A small sound classifier, trained from scratch.
Data: trained on read English sentences (LibriTTS-R), 15625 training examples, 149.9 epochs.
Rows from block 3 of a small sound classifier, named by matrix and row number. Rows with one number belong to one neuron. Each number is 200 + 20 x the weight over its row's rms, rounded and kept within 0 to 999. All counts start at 0. After the name is the row's rms in percent of the matrix's.
After each neuron's rows are labels from the 100 clips, of 14976, where the neuron reaches its highest value: "loudest band" is the band of the loudest frequency at the time of the peak. Only what is clearly more common there than usual is listed. The data: read English sentences (LibriTTS-R).
# fc1: MLP up (model.blocks.3.mlp.fc1.weight, 512x256), inputs 0-42
# fc2: MLP down (model.blocks.3.mlp.fc2.weight, 256x512, transposed), outputs 0-42

fc1.234,098,238,181,202,201,183,169,218,196,179,229,192,251,225,194,205,184,195,202,196,188,197,177,183,225,161,185,243,202,185,166,191,205,179,224,197,209,226,211,200,191,178,206,218
fc2.234,099,235,248,206,218,164,178,214,201,211,212,192,177,182,203,241,214,183,202,198,194,195,214,225,219,213,219,198,177,220,238,178,198,175,185,235,206,219,180,197,186,212,196,211
loudest band: 250 to 500 Hz

fc1.48,103,168,189,229,171,199,211,204,226,187,209,217,166,208,196,208,199,205,164,201,206,262,182,183,230,205,206,255,194,190,190,219,205,217,218,204,179,189,197,184,230,199,180,226
fc2.48,105,214,195,233,229,199,207,191,168,195,199,213,198,189,206,191,181,224,210,168,195,209,227,215,177,193,192,211,174,207,187,205,186,205,195,222,203,210,179,212,182,192,207,207
loudest band: 250 to 500 Hz

fc1.274,105,219,218,184,216,168,204,224,208,207,230,204,218,218,180,195,211,183,190,205,197,140,184,215,218,180,213,186,212,182,211,229,208,195,215,200,198,219,201,229,216,177,226,204
fc2.274,103,231,185,170,194,232,190,218,198,200,221,204,220,213,195,216,166,200,200,203,227,218,215,186,159,166,194,208,162,182,173,201,210,191,177,216,164,196,196,199,205,216,178,161
loudest band: 250 to 500 Hz

fc1.267,103,196,186,207,175,190,202,187,178,227,220,204,187,205,227,214,203,197,174,143,219,171,225,167,177,210,208,176,212,218,181,156,213,195,238,181,174,193,198,195,174,195,192,169
fc2.267,099,196,190,187,195,167,185,186,200,212,201,216,172,207,223,197,226,223,237,207,221,205,156,211,230,209,215,218,193,196,171,165,194,204,190,199,212,193,177,195,222,171,228,230
loudest band: 4000 to 8000 Hz

fc1.228,101,184,211,175,209,166,186,212,214,173,197,221,204,194,181,161,176,198,172,241,200,193,223,206,191,188,205,188,193,203,199,202,206,197,219,181,205,186,177,197,178,172,221,211
fc2.228,099,176,211,203,145,177,211,151,172,183,193,197,214,167,228,212,187,207,177,218,200,182,193,216,194,163,216,212,217,203,226,199,199,205,178,199,225,186,178,234,201,182,211,191
loudest band: 500 to 1000 Hz

fc1.250,103,207,221,220,222,198,200,176,205,220,240,221,194,217,151,164,252,218,208,180,185,232,216,179,178,210,198,218,200,208,201,205,190,169,169,219,211,189,214,229,209,162,222,176
fc2.250,098,183,188,235,203,192,214,218,223,197,218,176,230,187,180,166,209,209,233,218,185,207,189,199,165,222,207,193,222,217,217,196,190,182,248,195,212,204,191,176,195,194,205,200
loudest band: 250 to 500 Hz