From a checkpoint of a small sound classifier: norm rmsnorm, muon at rate 0.016.
Rows from block 4 of a small sound classifier, named by matrix and row number. Rows with one number belong to one neuron. Each number is 128 + 24 x the weight over its row's rms, rounded and kept within 0 to 255. All counts start at 0. After the name is the row's rms in percent of the matrix's.
After each neuron's rows are labels from the 100 clips, of 14976, where the neuron reaches its highest value: "strongest on" is what is common among them. Only what is clearly more common there than usual is listed. The data: read English sentences (LibriTTS-R). In brackets: how many of the 100.
# fc1: MLP up (model.blocks.4.mlp.fc1.weight, 512x256), inputs 156-207
# fc2: MLP down (model.blocks.4.mlp.fc2.weight, 256x512, transposed), outputs 156-207

fc1.382 100 [119  90 141 147 129 112 107 106 157 144 151 115  94 153 112 147 140 121 160 163 116 107 169  97 161 103 137 174 154 160 166 105 124 135 122 149 127 181 136  90 154 151 146 114 117 151 113 118 143 138 106  67]
fc2.382 097 [118 170 169 138  94 118 108 150 122  99 101 150 107 114 129  95 109 128 140 133 130  86 110 107 108 118 120 143 129 112 122 129 140 143 121 175 126 138 123 147 133 119 101 164 130  99 110 174 152 149 171  93]
strongest on: voice: male (88)

fc1.467 104 [139 143 140 134 176 108 141 138 123  83 125 105 123 160 117 152 138  86 170 100 150 115  98 104 151 164 137 119 111 101 103 161 152 156 146 130 134 102 170 141  96 112 125 120 129 119 157 115 154 132  69 114]
fc2.467 099 [157 137 114 152  94 124 120 121 163 179 182 121 128 148 151 113  90 100 155 120 148 142 107 149 114 153 129 114 115 104 110 158 137 120 122 164  68 131 113 158 133 115 115 153 135 116 110 127 160  94 130 111]
strongest on: voice: female (81)

fc1.343 098 [139 132 127 127 112  93 132 157 106 120 142 109 172  91 113 162 100 140 108 103  95 176 154 158 105 104 140 134 152 114 119 124 148 129 113 124 135  52 141 133 135 129 104 165 105 115 157 171 115 118 121 154]
fc2.343 087 [111 132 146 144 138 116 133 164 129 103 122 142 123  92 131  87 183 128 122 115  93 128 103 138 140 142 142 142  98  96 112 142 116 151 162 126 107 118 144 148 125 126  78 113 167 134 112 132 149 121  94 133]
strongest on: voice: male (91)

fc1.466 094 [157  91 138 107  89 151 109 105 156 125 103 108 130 166 103 138 134  92 128 141 154 105 137  87 129 105  86 153 126 117 110 111 140 193 131 102 157 145 120 152  78 118 127  94 110 124 137 113 185  88 103  98]
fc2.466 105 [120 151 128 146 131 126 152 102 115  97 124 118 113 138 150 118 165  95 177 122 138 164 150 131 114 123 165  87 103 148 152 169 158  94 147 118 145 111 143 140  99 129 128 191 149 136 140 133 111 125 144 141]
strongest on: voice: female (97)

fc1.68 098 [109  99  60 128 116 132 126 101  88 137 102 159 145 135  99  97 160  93 101 105 115  94 168 106 139 118 115 116 148 127 118 144 133 123 120 135 124 114 143 105  98 129 127 114 134 118 126 111 140  75 111 135]
fc2.68 098 [124 100 129  71  89  96 125 144 101 159 125 152 177 141 151 119  95 133 153  83 165 109 134 129 129 135 135  94 146 175 111 139 118 165 151 120 100 111 100 157 104  76 105 121 127 157 135 124  95  93 135 142]
strongest on: voice: male (99)

fc1.47 102 [100 125 161 116 138 125 116 127 104 117 149 136 129 140 101 121 127 125  86 114 131 143 142 158 138 174 138 122 136 153 134  86 105 141 143  85 140  91 140 105 155 194 104 113  96 114 160 123 168  69 126 107]
fc2.47 104 [109 111 176 130 125 130 127 170 101 157 104 116  95 119 128 123 135 128 139 132 122 147 128 139 116 125 132 108  89 132 134 136 145 125 138 149 119 178 135 150  86  74 136 120  99 129 111  79 131 108 130 130]
strongest on: voice: male (82)

fc1.306 109 [166 182  98 118 167 103 116 165 176 130 111 155 150 102 140 111 130  94 163 130 141 124 180 110 144 102 122 116 110  92 121 101 154 129  88 111 114 109  93 124 114  91 126 133 105 134 111 114 111 119 138 146]
fc2.306 106 [129 123  75 139 185 125 154 108 103 133 128 120 136 138 139 176 122 121 118 114 139 107  67 104 168 156 118 131 146  69 122 166 158 128 118 102 119 146 152 123 116 117 141 105 147 142 119 130 113 150 142 107]
strongest on: voice: male (75)

fc1.326 102 [177  82 129 110 130 159 102 115 122 152 119 115 153 138 165 128 132 142 118  99 136 109 156 135 135 137 101 121 158 118 141 148 119 135 100 130 127 137 125  97 187 134 122 113  99 150 156 160 160 116 112 168]
fc2.326 094 [148 132 115 111 150 110  82 107 164 157  90 139 129  92  45 112  76 143 168 117 163 154 127 120 142 112 127 118 140 113 132 105 111 105 149 155 171 108 143 147 125  94 143 131 141 148 123 128 103 136 113 132]
strongest on: voice: female (99)

fc1.383 095 [138 168 135 174 140 105 130 140 127 106  99 128 160 112  93  67 166 128 119 165 117  98 140  92 123 179 105 126 139 104 120 137  95 153 159 128  89 137 145 108 153 189 135 163 120 121 111 149 136 110 128  92]
fc2.383 090 [121  74 108 115 161 148 115 160 117 120 129 121 141 100 144 121 128 133 128 144  90 138 160 157 100 120 123  81 131 156 151  79  91 166 155 128 125 117  72 122 159  93 135 123 158 128 135 117 129 168 135 140]
strongest on: voice: male (81)

fc1.498 098 [162  94 119  68 131 150 121 107  89 153 122 136 171  96 169 138 152 123 203 136 155 131  81 116 145 107 136 132  94 121 108 142 107 154 122  66 101 106 157  98 125 149 135  85 125 110 169 115 140  80 117 128]
fc2.498 101 [144 119 149 144 125 150 129 128 122  82 105 136 150 138 129 149 100 126 145 150 185 107 105 100 131 130 179  87 149 161 158  89 108 128 149 126 104 107 118 163 153 105  79 124  83 123 123  93 170 105 134 109]
strongest on: voice: male (74)

fc1.350 097 [143 101 120 139 108  96 177 107  81 143 124 133 156 132 149 125 142  95 135 115 118 108 163 195 152  92  87 185  97 127  69 150 110 129 119 175 145 128 116 135 116 103 122 128 153  85 126 154 141 143 136  93]
fc2.350 101 [143 119 111 122 115 119 125 147 129 135 118 122 112 149  90 125 141  89 105 107 131 130 121 141 129 123 117 101  78 167 135 132 144 156 117 149 108 144 120  96 158 118  92 118 145 119 174 135 146 147 110  98]
strongest on: voice: male (89)

fc1.339 093 [127  88 114 137 146  99 137 122 101 130 163 142 136 155 118 105 104 136 129 142 175 127 135 142 169 151 146 101 120 103 114 109 120 108 129 134 133  88 166 107 179 107 147 115 122 131 108 152 129 153 137 132]
fc2.339 090 [115 170 102 122 125 127 148 131 138 147 118 131 120 177 135 155 142 137 147 158 122 131 143 194 146  76 138 114 129 134 149 119 142 177 143 157 139  86 164 141 155 126 167  62 111 154  91 143 141 145 126 136]
strongest on: voice: male (97)

fc1.316 093 [129 135 135 169 115 117 156 153 140 174 159 123 160 151 142 102 126 121 113 129 119 147 171 154 127 126 149 125 147 125 111 144 148 139 133  88 158 148 101 190 143 113 159 120 101  81 125 156 186 147 144 111]
fc2.316 091 [139 135 160 110 108 130 113 146 125  96 164 103 119 123 118 108 122 139  90 142  71 119 149 118 105 144 120 137 172 120 115 111  93 130 124 124 114 143 123 175 136 158 149 105 125 159 118 155 124 156 114 123]
strongest on: voice: female (99)

fc1.63 108 [164 140 132 126 161 152 144 142 115 118 120 153 127 160 132 121 121  93 110 172 134 138 136  87 140  78 115 161  94 137  97 105  97 101 132 135 158 118 124 116 118 103 102 103 166  87 126 139 161 195 136 140]
fc2.63 111 [108  95 142 114 115 162 110 131 150 125 162 143 108 139 120 146 138  74 137 120 146 142 154 132 139 157 119 131 121 204 159 104 152  95  88 117 131 143 118 106 150  80 148 175 178 131 167 151 133 152 123 151]
strongest on: voice: male (97)

fc1.28 105 [159 127 132 127 139 155 118 154 136 120 151 112  93 156 113 154 104 108 101 151 117 152 154 118 104 103 134 146 108 159 120 153 136 113 115 107 164 138 170 146 120 119 151 108 146  92 144 138 124 137 141 105]
fc2.28 107 [140 113 162 127 141 123 117  94 157 113 134  97 164  98 158 138 131 154 108 130 144 126 128 162 109 112 113 128 150 131 107 175 125 108 138 124 130 104 106 164 156  94 128 135 105  89 131 126 123 119  98  94]
strongest on: voice: male (74)

fc1.395 093 [ 91 114 124 139 159 163 116 153 135 150 125 104 160 134 129 134 138 125 139 177 115 126 146 167 140 118 140  96 102 167 109 120 134  97 119 138 145 102 104 113 142 141 131 129  74 133 169 102 174 126 125 111]
fc2.395 101 [143 122 130 170 128  85 165 148 125 107 160 125 178 135 104 160 157 129  88 130 158 123 120 162 105 108  73 109 121 129  84 121 142 142 105 123 128 119 110 142 139  89  72 133 105 120 143 112 104 138 103 118]
strongest on: voice: male (97)

fc1.34 093 [120 145 134 121 124 142 122 111  93 117 124 139 158 112 126 139 131 141  97  89 154 105 167 126 147 131 159 172  88 108 113  69 113 130 114 143 110  94 124 117 113 136 163 183 134 136 132  92 139 147 142 154]
fc2.34 099 [122 151 140 151 162 158 151 139 135 117 130 174  97 116  92 146 139 135 133 131 167 137 127 112 122 143 146 105 131 170 149 132 155  95 107 147 132 131 165 109 183 101 113 126 109 118  96 156 169  98  92 100]
strongest on: voice: male (75)

fc1.509 105 [ 99 115 124 148  94 130 116 146 125 144 103 133 134 151 136 126 171 133 128 135 125  79 121  96 123 147 106 136  97 138 155 144 136 155 161 139 142 114 164 133 113  76  87 155 143 117 143 161 109 171 134 131]
fc2.509 095 [119 117 111 116  99 129 114 126 128 134 110 122 121 107 159 147 160 156 170 124 116 140  96 137  94 130 112 137 131 102 193 140 113 123  97 134 107  90 174  95  70 177 137 145 114 148 127 117 135  81 134 102]
strongest on: voice: female (92)

fc1.412 110 [107 143 113 156 165 106 115  99 143 159 146 108 167 153 117 118 143 106 133 125 123 156  96 150 128 130 147 145 155 155  84 125 144 122 116 103 147 108 129 121 133 109 118  94 161 111 148 118  99 117  85 100]
fc2.412 105 [ 96  88 129  88 162 128 147 108  96 147 128 151 137 125 133 148 161 112 141 122  97 116 126 106 158 117 130 153 136 127 146 134 106 111 153 128 153  90 126 135 131 102 142 144 101 131 140 117 121  94 161 159]
strongest on: voice: male (92)

fc1.429 098 [141 151 113 153 116  98 169 138 121 129  91 140 117 144 123 121 143 103 110 155 110 140 129 148 109 155 123 135 144 145 144 188 155 139 151  80 147 109 129 110 103  83 124 145 153 111 156 153 121 127 105  97]
fc2.429 099 [107  77  72  94 155 101 161 140 123 151  91 124 137 113 123 165 122 151 142 148 130 114 176 141 129 115 126 105  90 168 132 141 145 107  77 171 140  99 121 121 136  90 124 127 104 132 129 122 182  74 148 163]
strongest on: voice: male (95)

fc1.31 098 [106 100 125 124 131 107  91  71 136 104 154 117 151  92  75 133 110 134 147 144 137  98 145  93 160 147 128 108  92 160 100  80 150 110  95 142 119 118 143 151 144 179  98 159  94 102 102 118 146 130 114 157]
fc2.31 100 [106 172  99  73 125 113 144 104 115 151 116  76  57 115 101 149 107 148 151 148 164  68 164 168 129 132 123 147 113 140  97 137 122  99 127 121 145 140 117 131 133 150  96 144 123 117  88 135 100 101 124 177]
strongest on: voice: male (79)

fc1.69 106 [ 97 118  82 120 129 128  96 117 122 121 128 111 151 109 103 135 128  98 140 143 146 184  95 154 133 139 166 111 158  90  85 121 168 203 127 114 139 128 110 134 117 151 125  90 150 131 159  88 143 115 157 137]
fc2.69 098 [110 130 174 127 129 141 141  94 155 137  99 115 106 131 114 183 137 160 133 160 140 144 126 132 110 156 144 105 101 124 105 135 131 133  70 117 157 130 147 128 128 150 154 122 138 132 127 140 145 130 100 127]
strongest on: voice: male (89)

fc1.376 097 [128 136 126 153 172 163 113 133  96  92 168  96 141 151  67 152 117 114 110 135 121 128 122 129 137 140 146 128 133 150 163 141 166  92 191 135 111 120 129 135 158 150 106 119 121 103  92 116 131 111 170 153]
fc2.376 098 [141 104 136 116 141 134 156 152 119 127 138 104  79 104 119 146 113 134  98 147 114 119 115 160  98 145 118 146 142 110  78 135  94 140 106 106 115 131 110 110 121 102 111 156  91 124 121 110 148 110 128 136]
strongest on: voice: female (94)

fc1.372 100 [139 113 131 168 128 128 133  98 169 124 144 157 125 165 115 129 124 133 173  83 136 147 129 157 128 158 138 133  98 141 149 160 107 166 110 108 127 105 130 150 117 123 190 119 123 171 142 132  76 182 163 124]
fc2.372 098 [134 135  91 112 148 162 124 121 150 164 178 140 132 153 141 106 139  53 103 123 151 167 169 176 139 166 142 149 116 117 126 103  95 161 102 127 139 109 168 128 117 120 155 142 122 158 100 152 126 140 136 148]
strongest on: voice: female (91)

fc1.496 098 [132 131  91 123 123 146 126 146  94 142 101 121 153 193 157 173 119  70 115 137 182 157 125  92 144 141 189 120 149 105 131 140 108 127 140 120 165 136 128 164 121 153 152  86 129 165 179 121 152 175 173 129]
fc2.496 099 [122 114 115 116 128 109 125  94 144 156 133 170 120 106 109  90 121 119 114  99 130 139 119 175 127  80 155 138 137 128  99 116 100 121 163 144 157 132 113 102 123 153 107 114 121 108 150 115 145 144 150 144]
strongest on: voice: male (74)