From a checkpoint of a small sound classifier.
Model: log mel input, arch convnext, norm rmsnorm, layers 8, width 256.
Training: muon at rate 0.016, 18300 steps, batches of 128, held-out accuracy 99%.
Rows from block 2, named by matrix and row number. Rows with one number belong to one neuron. Each number is 128 + 24 x the weight over its row's rms, rounded and kept within 0 to 255. All counts start at 0. After the name is the row's rms in percent of the matrix's.
# fc1: MLP up (model.blocks.2.mlp.fc1.weight, 512x256), inputs 172-255
# fc2: MLP down (model.blocks.2.mlp.fc2.weight, 256x512, transposed), outputs 172-255
fc1.191 100 [122 108 143  93 186 165 136 119 145 165 170 149 108 113 142 150 178 164 148 138 149 156 109 151 126  94 144 155 156 145 165 135 158 103 151 126 120 121 148 111 117 125 121 107 172 117 135 126 106 129 141  87 124  76 138 127 108  83 133 145 141 153 147 132 125 142 142 133 126 126 155 148 104 137 164 107 149 145 117  95 120 149 123 130]
fc2.191 099 [172 139 157 179 174 130 111 106 139 131 148 148 165 152 123 155 118 119  88  96 124 150 130 174 118 114 113 125 152 121 144 140 129  96  94 120 112  88 101 144 137 125 127 139 147 109 152 142 136 150 170 143 131 103 133 162 111 148  83 132 144 116 105 113 147 137 118 133 115 137 116 124 136 128  94 168 150 169 129 161 134  91 132 108]
fc1.192 097 [113 135 126 115 130 140  95 109  98 149 117 134  99 155 142 118 131 113 102 118  88 154 125 119 118 128 137 116 129 123  99 152 118 135 119 137 160 131  94  73 109 143 114 129 136 106 130 184  83 110 119 156  87 119 151 179 104 193  95  69 156 145 124 140 110 101  85 178 136 142 146 135 133 127  78 170  93  95 101 139 120 150 113 176]
fc2.192 101 [136 128 119 135 135 118  61 145 147 116 115 135 117 140 111 125 154 102 103  92 124 115 125 138 148 146 115 118 136 161 112 134  69 131 129 132 155 136 102 160 113 141  98 125 101 133 106 178 159 126 160 151  56  95 127 148 114 112 115 142 147  88 115 152 164 147 153 125 100 149 103 117 113 121 105 130 135  87 126 158 119 167 133 122]
fc1.193 102 [101  80 104 128 176 154 126 130 152 146 128 160 132 124 104  70 103 141 154 133 166 139 141  98 160 110 101 140 140 173 126 139 125 147 116 139 107  90 115 128 162 138 126 117 143 132 117 131 132 114 143 140  79 113 116 112 120 112 107 120  99 148 111 158 137 124 111 149 128 154 147 123 102 105 135 106 108 145 139 131 107  95 156 123]
fc2.193 098 [168 155 154 128 130 130 107 164 140 162 185  77 131  80 116 127 113  99 110 139 124 150 147 130 104 120 131  81 117 148 122  90 112 116 107 134 107 157  73 142 137  97 140 114 155 150 129  92 118  84 171 123 155 123 131 146 166 135 106 118 116 129  75 105  87 109 134 108 162  93 144 122 122 107 102 117 142 138 138 109 148 162  87  95]
fc1.194 094 [115 154  99 142 140 121 100 147 121 120 140 129 141  99 138 147 147 111 161 131 111 101  99 100 167 167 113 122 126 128 135 136 168 112 167 129 146 124 128 123  97 141 161 122 105 137 155 118 109 176 123 111 130 112 161 119 165 139 147 138 115 104 120 192  98 127 144  80 134 116  80 131 142 157 121 107 102 114 153 118 137 155  85 136]
fc2.194 101 [141 130  96 139 109  86 120 100 126 135 100 123  74  97  92 130 121 134 126 109 114  92 111 181 129 129 161 143 108 159 158 142 122 170 185 129 105 130  91 110 178 122 155 107 109 111  82 127  99  88 130 119 128  93 115 128 134 160 105 129 157 123 152 146 148 114 127  89 109 122  86 144 115 129  93 130  89 115 163 161 142 128 105 133]
fc1.195 094 [147 143 112 152 132 154  78 176 147 153 121 183 108 114 124 120  97 123 141 105 120 129 107 111 128 112 112 126 144 150 120 142 122 134 135 138 168 130 153 170 115 100 122 127 146 113 108 134 118 147 131 133 116 140  97 118 175 115  94  81 123 149 138 117 117 137 106 105 120 105 128 141  83 142 137 100 142 140 144 142 138 128 176 132]
fc2.195 102 [ 96 170 147 117 132 119 141 138 164 112 116  91 145 125 112 135  92 132 113 105 184 122 118 125 109 106 133  78 116 112 118  95 111 120 124 124 100  84 113 137 129 146 119 102 149 109 119  88 155 102 123 111 123 121  96  84 113  93 141 169 117 114 126 113 132 135 137 136  82 124 120 114 156 124 126 145  77 113  98 126 132 134 150  85]
fc1.233 099 [148 128 127 121 129 116 105 106 178 139 124 114 162 143  74 147 134 141 112 145 124 170 102  79 124 138 136  96 166 166 105 125 152 185 178 121 169 137 111 104 133 134 119 104 157 146 124 131 108 151 133 160 182 130 128 106 104 143 136 161 140 133 123 138 106 165 131 130 198 112 132 147 127 116 141 126 146  87 123 104  72 131 110 110]
fc2.233 098 [136 125 155 117  88 154 119 120 178 121  84 131 151 150 114 155 127 102 165 130 108 117 153 115  79 147 150  97 134 151  98 144 119 134 135 114 148 108 152 133 134 121 125 134 116 155 123 112 116 126  98 141  99 177  96 111 103 151  76 156 140 151 130 137  87 145 116 142 135 116 135 162 114  99 151 159 161 145 118  63 135 132 145 129]
fc1.234 099 [131 138 132 156 147 117 104 119 126 127 132  93 125 168 118  79 122 140 130 121 119 115 142 143 139 129 103 155 107 120 132 126 133 118 103 107 112 130  95 124 101 112 138 112 139 148  96  66 155 149  90 104 112  96 130 159 181 129 102 160  82 144 150 136 105 161  76  99 118 132  93 111 108 123 148 153 162 147 162 125 103 142 134 119]
fc2.234 100 [115 175  85  95 131  60 132 113 111 107 185 165 122 119 177 124 150 105 105 132 101 112 116 102 155  92 110 128 148 145 173 126 161 102 151 131 110 122 149 157 131 179 109 113 136 117  90 147 150 182 144 136 145 100  86 163 123 156 118 119 130 118 126 139 183 145 113 121 111 108 168 131 124 126 118 155 104 154 161  64 100 107 133 146]
fc1.235 105 [133 105 153 108 141 131 123 105  67 132 175  99 184 108 107 124 111 152 154 114 123 142 157 157 138 141 150 129 128 142 102 104  71 143 180 146 118 161 164 136 123 147 144 117 119 149 187 136 105 168 136 119 142 128 132 126 137 130  88 179 121 115 134 154 120 176 145 121 135 141 141 129 164 106 153  97 161 140 127 113  70 104 165 104]
fc2.235 097 [134 155 100 110 158 112 144 136 150 142 153 134 102 147 116 146 166 126 148  98 100 144 129 137 155 139 125 111 168  95 116 144 143 127 135  74  73 126 145 152 124  93 145 110  97 114  80 129  89  80 151 118 152 133 108 103 126 176 122 146 128  99  78 127 148 136  96 126 110 112 126  86 142  93  89 127 159 142 143 111 108 164  98  96]
fc1.236 104 [110  72 108 152 131 139  92 162  76 107 135 139 141 162 128 145 101  93 132 159 151 115 127  89 139 107 137 161 115 158 165 146 154 140 107 144 145 120 155 140  98 115 116 154  97 115 141 108 111  97 148 136 144  75 117 139  86  78 123  77 148 105 124 108 144 122 116 157  98 135 122 133 153 170 141 163 174 131 133 108 144 146 134 145]
fc2.236 098 [ 96 125 117 145 153 123 109 143 145 165 123 139 119 100  67  93 133 156 131 114 109 125 107  48 130 146  87 124 112 120 130 138  95 140 119 162 116 156 136 142 157  95  93 128 116 131 136 138 125 126 154 107  61 124 123 113 157 159 131 156 110 121 144 146 114 145 111 135 102 107 165 126 134 110 112 109 151 149 123 156 123 113 110 157]
fc1.237 108 [119 127 144  90 112 150 186 113 130 153 167 149  85 132 155 147 121  84 140 175  82 130  95 134 147 140 145 141 134 122 136 143 115 176 127 114  92 127 116 149 109  29 136 122 104 124 142  94 134 147 122 112  94  65 106 127 144 137 133 143 127  76 149 127 114 106  92 135 143 121 124 138 161 151 100 120 136 148 138 102 146 153 141  53]
fc2.237 102 [163 126 154 139 135 143 165 149 160 125 110 150 111 140 173 137  94 175 140  47 143  90 109 132 102  90 153 123 144 139 117 134 115  83 115 137  97 198  96 112 112 107  95 104 140 134 159 146  95 166 125 139 162 116 111 136 136 105 176 103  90 145 144 147 126 136 147 126 138 133 114 141  96  84 170  79 150 125 150 115 124 119 149 144]
fc1.238 095 [108  69 136 123  98 142 128 107  82 103 120 120  69 118 124 143 137  88 169 131  76  83 152 147 148 140 133 118 163 129 113 120 160 111 127 136 115  87 134 134 135 123 134 158 116  96 114  82 136 159 152 151 162  76  99  97 172 142 180 109  91 135 133 119 117 113 137 147 116 172 175 133 145 131 167 131 153 170 149 117 138 138 115 113]
fc2.238 096 [143 159 163 113 120 174  93 160 119 162 159 167 108 121  96 139 122 102 176 115 150 133 160 153 119 111 152  97 139  77 117 145 115 143 128 111 145  95  98 155 183 131 119 107 142 179 138 158 170 129 114 128 101 126 149  94 113 145  95 120 104 141 114 131 132 130 116 123 135 131 110  67 124 103 170 170 148 124 146 114 101 145 138 172]
fc1.239 099 [139 119 169 127 155  83 125 139 140  87 143 133 163 123 129 165 119 101 112 118 141 133 108 199  81 143 118  90 124 111  68 120 114  82 105 136 147 142 127 168 129  92 100 143 140 100 128  86 101 190 161 145 147 138 112 134 109 112 151 123 163 130 113 116 120 117 128 136 123 116 154 127 180 104 156 100 126 126 125 152 125 128  77 136]
fc2.239 108 [105 111  96 127 101 119 122 102 114 132 143  88 178 165 127 162 123 127 151 101 139 131 170 138 133 141 197 122 136 141 169 144 155 103 104 159 146 134 117 156 152  96 141 119 124  94  88 147 105  93 161  52  93 141 122 170  92 124 103 132 126 129  97 148 127 105 109 125  94 159 137 109 106 132 100  98 128 139 144 131 125 109 135 131]
fc1.240 107 [ 97 143 134 118  77 135 101 136 155 176 149 165 166 144 124 124 160 125 140 140 133 161 156 115 145 138 112 149 127 156 124 130 106 127 114 173 125 149 163 127 160 131 149 118 148 139 186 127 126 140  71 135 138 115 124 160 118  92  98 130 150 118 104 143 127 136 105 146  92 115 187 110 110 155 147 129 151 115  97 121 123 132 111 131]
fc2.240 098 [112  90 129 137 124 133 124 141 115 128 120 128  98 133  92 149 132 128 128 112  84 141 159 117  98 113  98 131 120  92 130  76 205 152 174 106 145 114  93 118 138 130 122  83 171 107 123 168 130 133 133 202 106  92  83 169 137 145 131 114 117 160 159 130 101 122  94  82 114 113 139 160 135 123 144 128 136 127 119 168 123 125 151  65]
fc1.241 102 [141  92 129 156 138 155 107 128 113 125 116 129  82 139  90 113 114  90 121 124 133 141 125  89 103 160 129 162 146 140 149 123 133  74 154 150 132 110 159  97 105 155 113 130 105 128 160 105 149 117 176 108 111 161 161 115 151 135 130  96 139 167 156 118 170 148 133 105 135 103 121 131 155 121 131 117 166 118 126 134 111 140 131 137]
fc2.241 096 [ 84 142 132 142 113 146 124 103 158 121 138 162 135 172 104 117 150 164 143 127 107 108 161 109 143 149 140 100 137 141 134 123 117 141 127 104 129  93 141 121 158 135 107 116 139 131 140 124 127 110 116  94 130 149 124 173 149 170 116  80 151 157 126 105 131  74 114 149 144 134 141  85 162 139  93 125 137 133 132 125 117 133  91  82]
fc1.242 094 [162 186 181 157 101 136 132 135 139 150 114 141 156 129 177 110 136 147 131 126  84 117  81 106  92 142 126  96 123 101 130 116 150 129 119 119 116  92  65 172 116 145 162 143 140 147 149 187 135 154 122 140 147 108 139 174 111 114 177 117  95 141 131 133 128 124 117 155 120 126 116 174 150 119 135 129 113  98 159 116 158 151 129 109]
fc2.242 104 [131 117 142 138 119 114  98  47  84  95 133 137 151 122 119 127 120 153 116 155 129 108 115  96 135 129  98  77  90 130 126 111 127  84  90  92 173 102 146 130  82 107 114  90 168 116 106  84 127 132 125 106  95 137 146 136 103 144 153 129  71 159 107 150 108 139 106 143 153 143 130 126 151 135 119 124 143 148 126 131 115 109 125 102]
fc1.243 100 [132 104 107 149 133 118 131 151 129 147 158 115 153 120 131 103 113 105 123  95 157  85 156 121 129 103 134 173 162 108 159 126  73  42 121 123  99 118 136 170 111 111 118 163 136 100 147 139 150 143 161 111 160 144 141 107 128 102 139 161  85  82 109 145 128 122  66 131  93 117  91 127 124 126 118 131 127  85 110 134 121 178 153 139]
fc2.243 096 [111 150 161 129 120 174 100 119  75 129 127 118 112  90 173 119 149 157 114 143  74 149  64  76 119 130 118 156 146 156 110 150 135 106 151 108 127 120 104 103  99 106 119 103 131 145 147 143 149 125 111 105 125 119 120 151 103 109 133 113 113 123 139  99 160 130 134 140 130 114 147  95 146 122  96 116 163 133 162 123 104 142 140 116]
fc1.244 099 [150 123  94 143  91 134 129 177  75 142 120 125 162 172 126  90 104 143 101 173  97 121 115 109 187 132 118 124 117 176 127  97 180 110 119  86 154 157 132 127 150 136 141 129 136 169 139 123 121 123 116 123 137 132 151 100 112 134 123 113 114 143 152 122 121 113 142  97 155 141 169 139 133 111 131 118 151 100 137 152 121 180 120 126]
fc2.244 095 [109 122  96 137 150 127 170 135 126 141 160 143 153 108  83  93 130 161 142 204 195 125 136 116 111 108 132 106 142  95 116  97 160 146 165 132 126 104 133 131 122 148 182 152 144 148 151 121 102 122 149 130  84 103 136 117 127 122 118  70 127 119 147 136 140 100 118 136 111 100 170 182 114 152  95 117 110 108 132 106 148  89 142 120]
fc1.245 098 [100 134 107  92 116 136 150 133  96 148  93 117 132 109 123 136 126 161 111 140  90 159  89 114 143 153 104  85 178  75 135  94 131 145 159 128  97 166 152 104 119 176 103 112 116 132 125 109 126  89  99 159 133 127 112 119 156 135 142 146 105 111 164 102 124 141  86 135 177 144 126 153 148 102 104 101 132 119 142 165 155 131 112 128]
fc2.245 101 [129 117 168 128  95 140 168  99 138 125 111 143 123 141 155 120 137 133 101 168 106 150 111 131 138  94 154 150 127 171 127 143 124 141 116 152 107 109 154 108 161 135 106 156 108 104  94 137 148 122 126  69 121 126 131 155 129 118 112 135 117 127 130 108 102  96 157 186  97 111 117 151 145 122  84 132 143  99 142 134 138 140 131 135]
fc1.246 108 [ 91 133 151 150 133 129 127 103 153 148 120  61 163  94 118 145 131 109 157 167 146  92 123 118 115 124 131 102 158 133  87 168 127 127 126 115 157 151 111 112 144 153 137 155 133 146 143  91 133 120 150 138 128 145 154 117 128 106 181 103 131 126 104  64 116 179 142 117 162 120 129 178 121 112  79 107 139 146 122 159  90 125 158 163]
fc2.246 105 [ 94 136 123 174 198 143 128 100 148 148 135 128 132 115 158 167 102 139 121 131 154 166 134 162  70 125 162 143 130  80 142 160 155 152 137 148 190 140 177 109 122 105 110 151  94 113 156 144 128 120 123 133 150  97 147 118 140  86  85 140  94 111 163 138 136 128 122 107 126 105 167 102  95 144 111 123 127 101 120 134 132 138 132 118]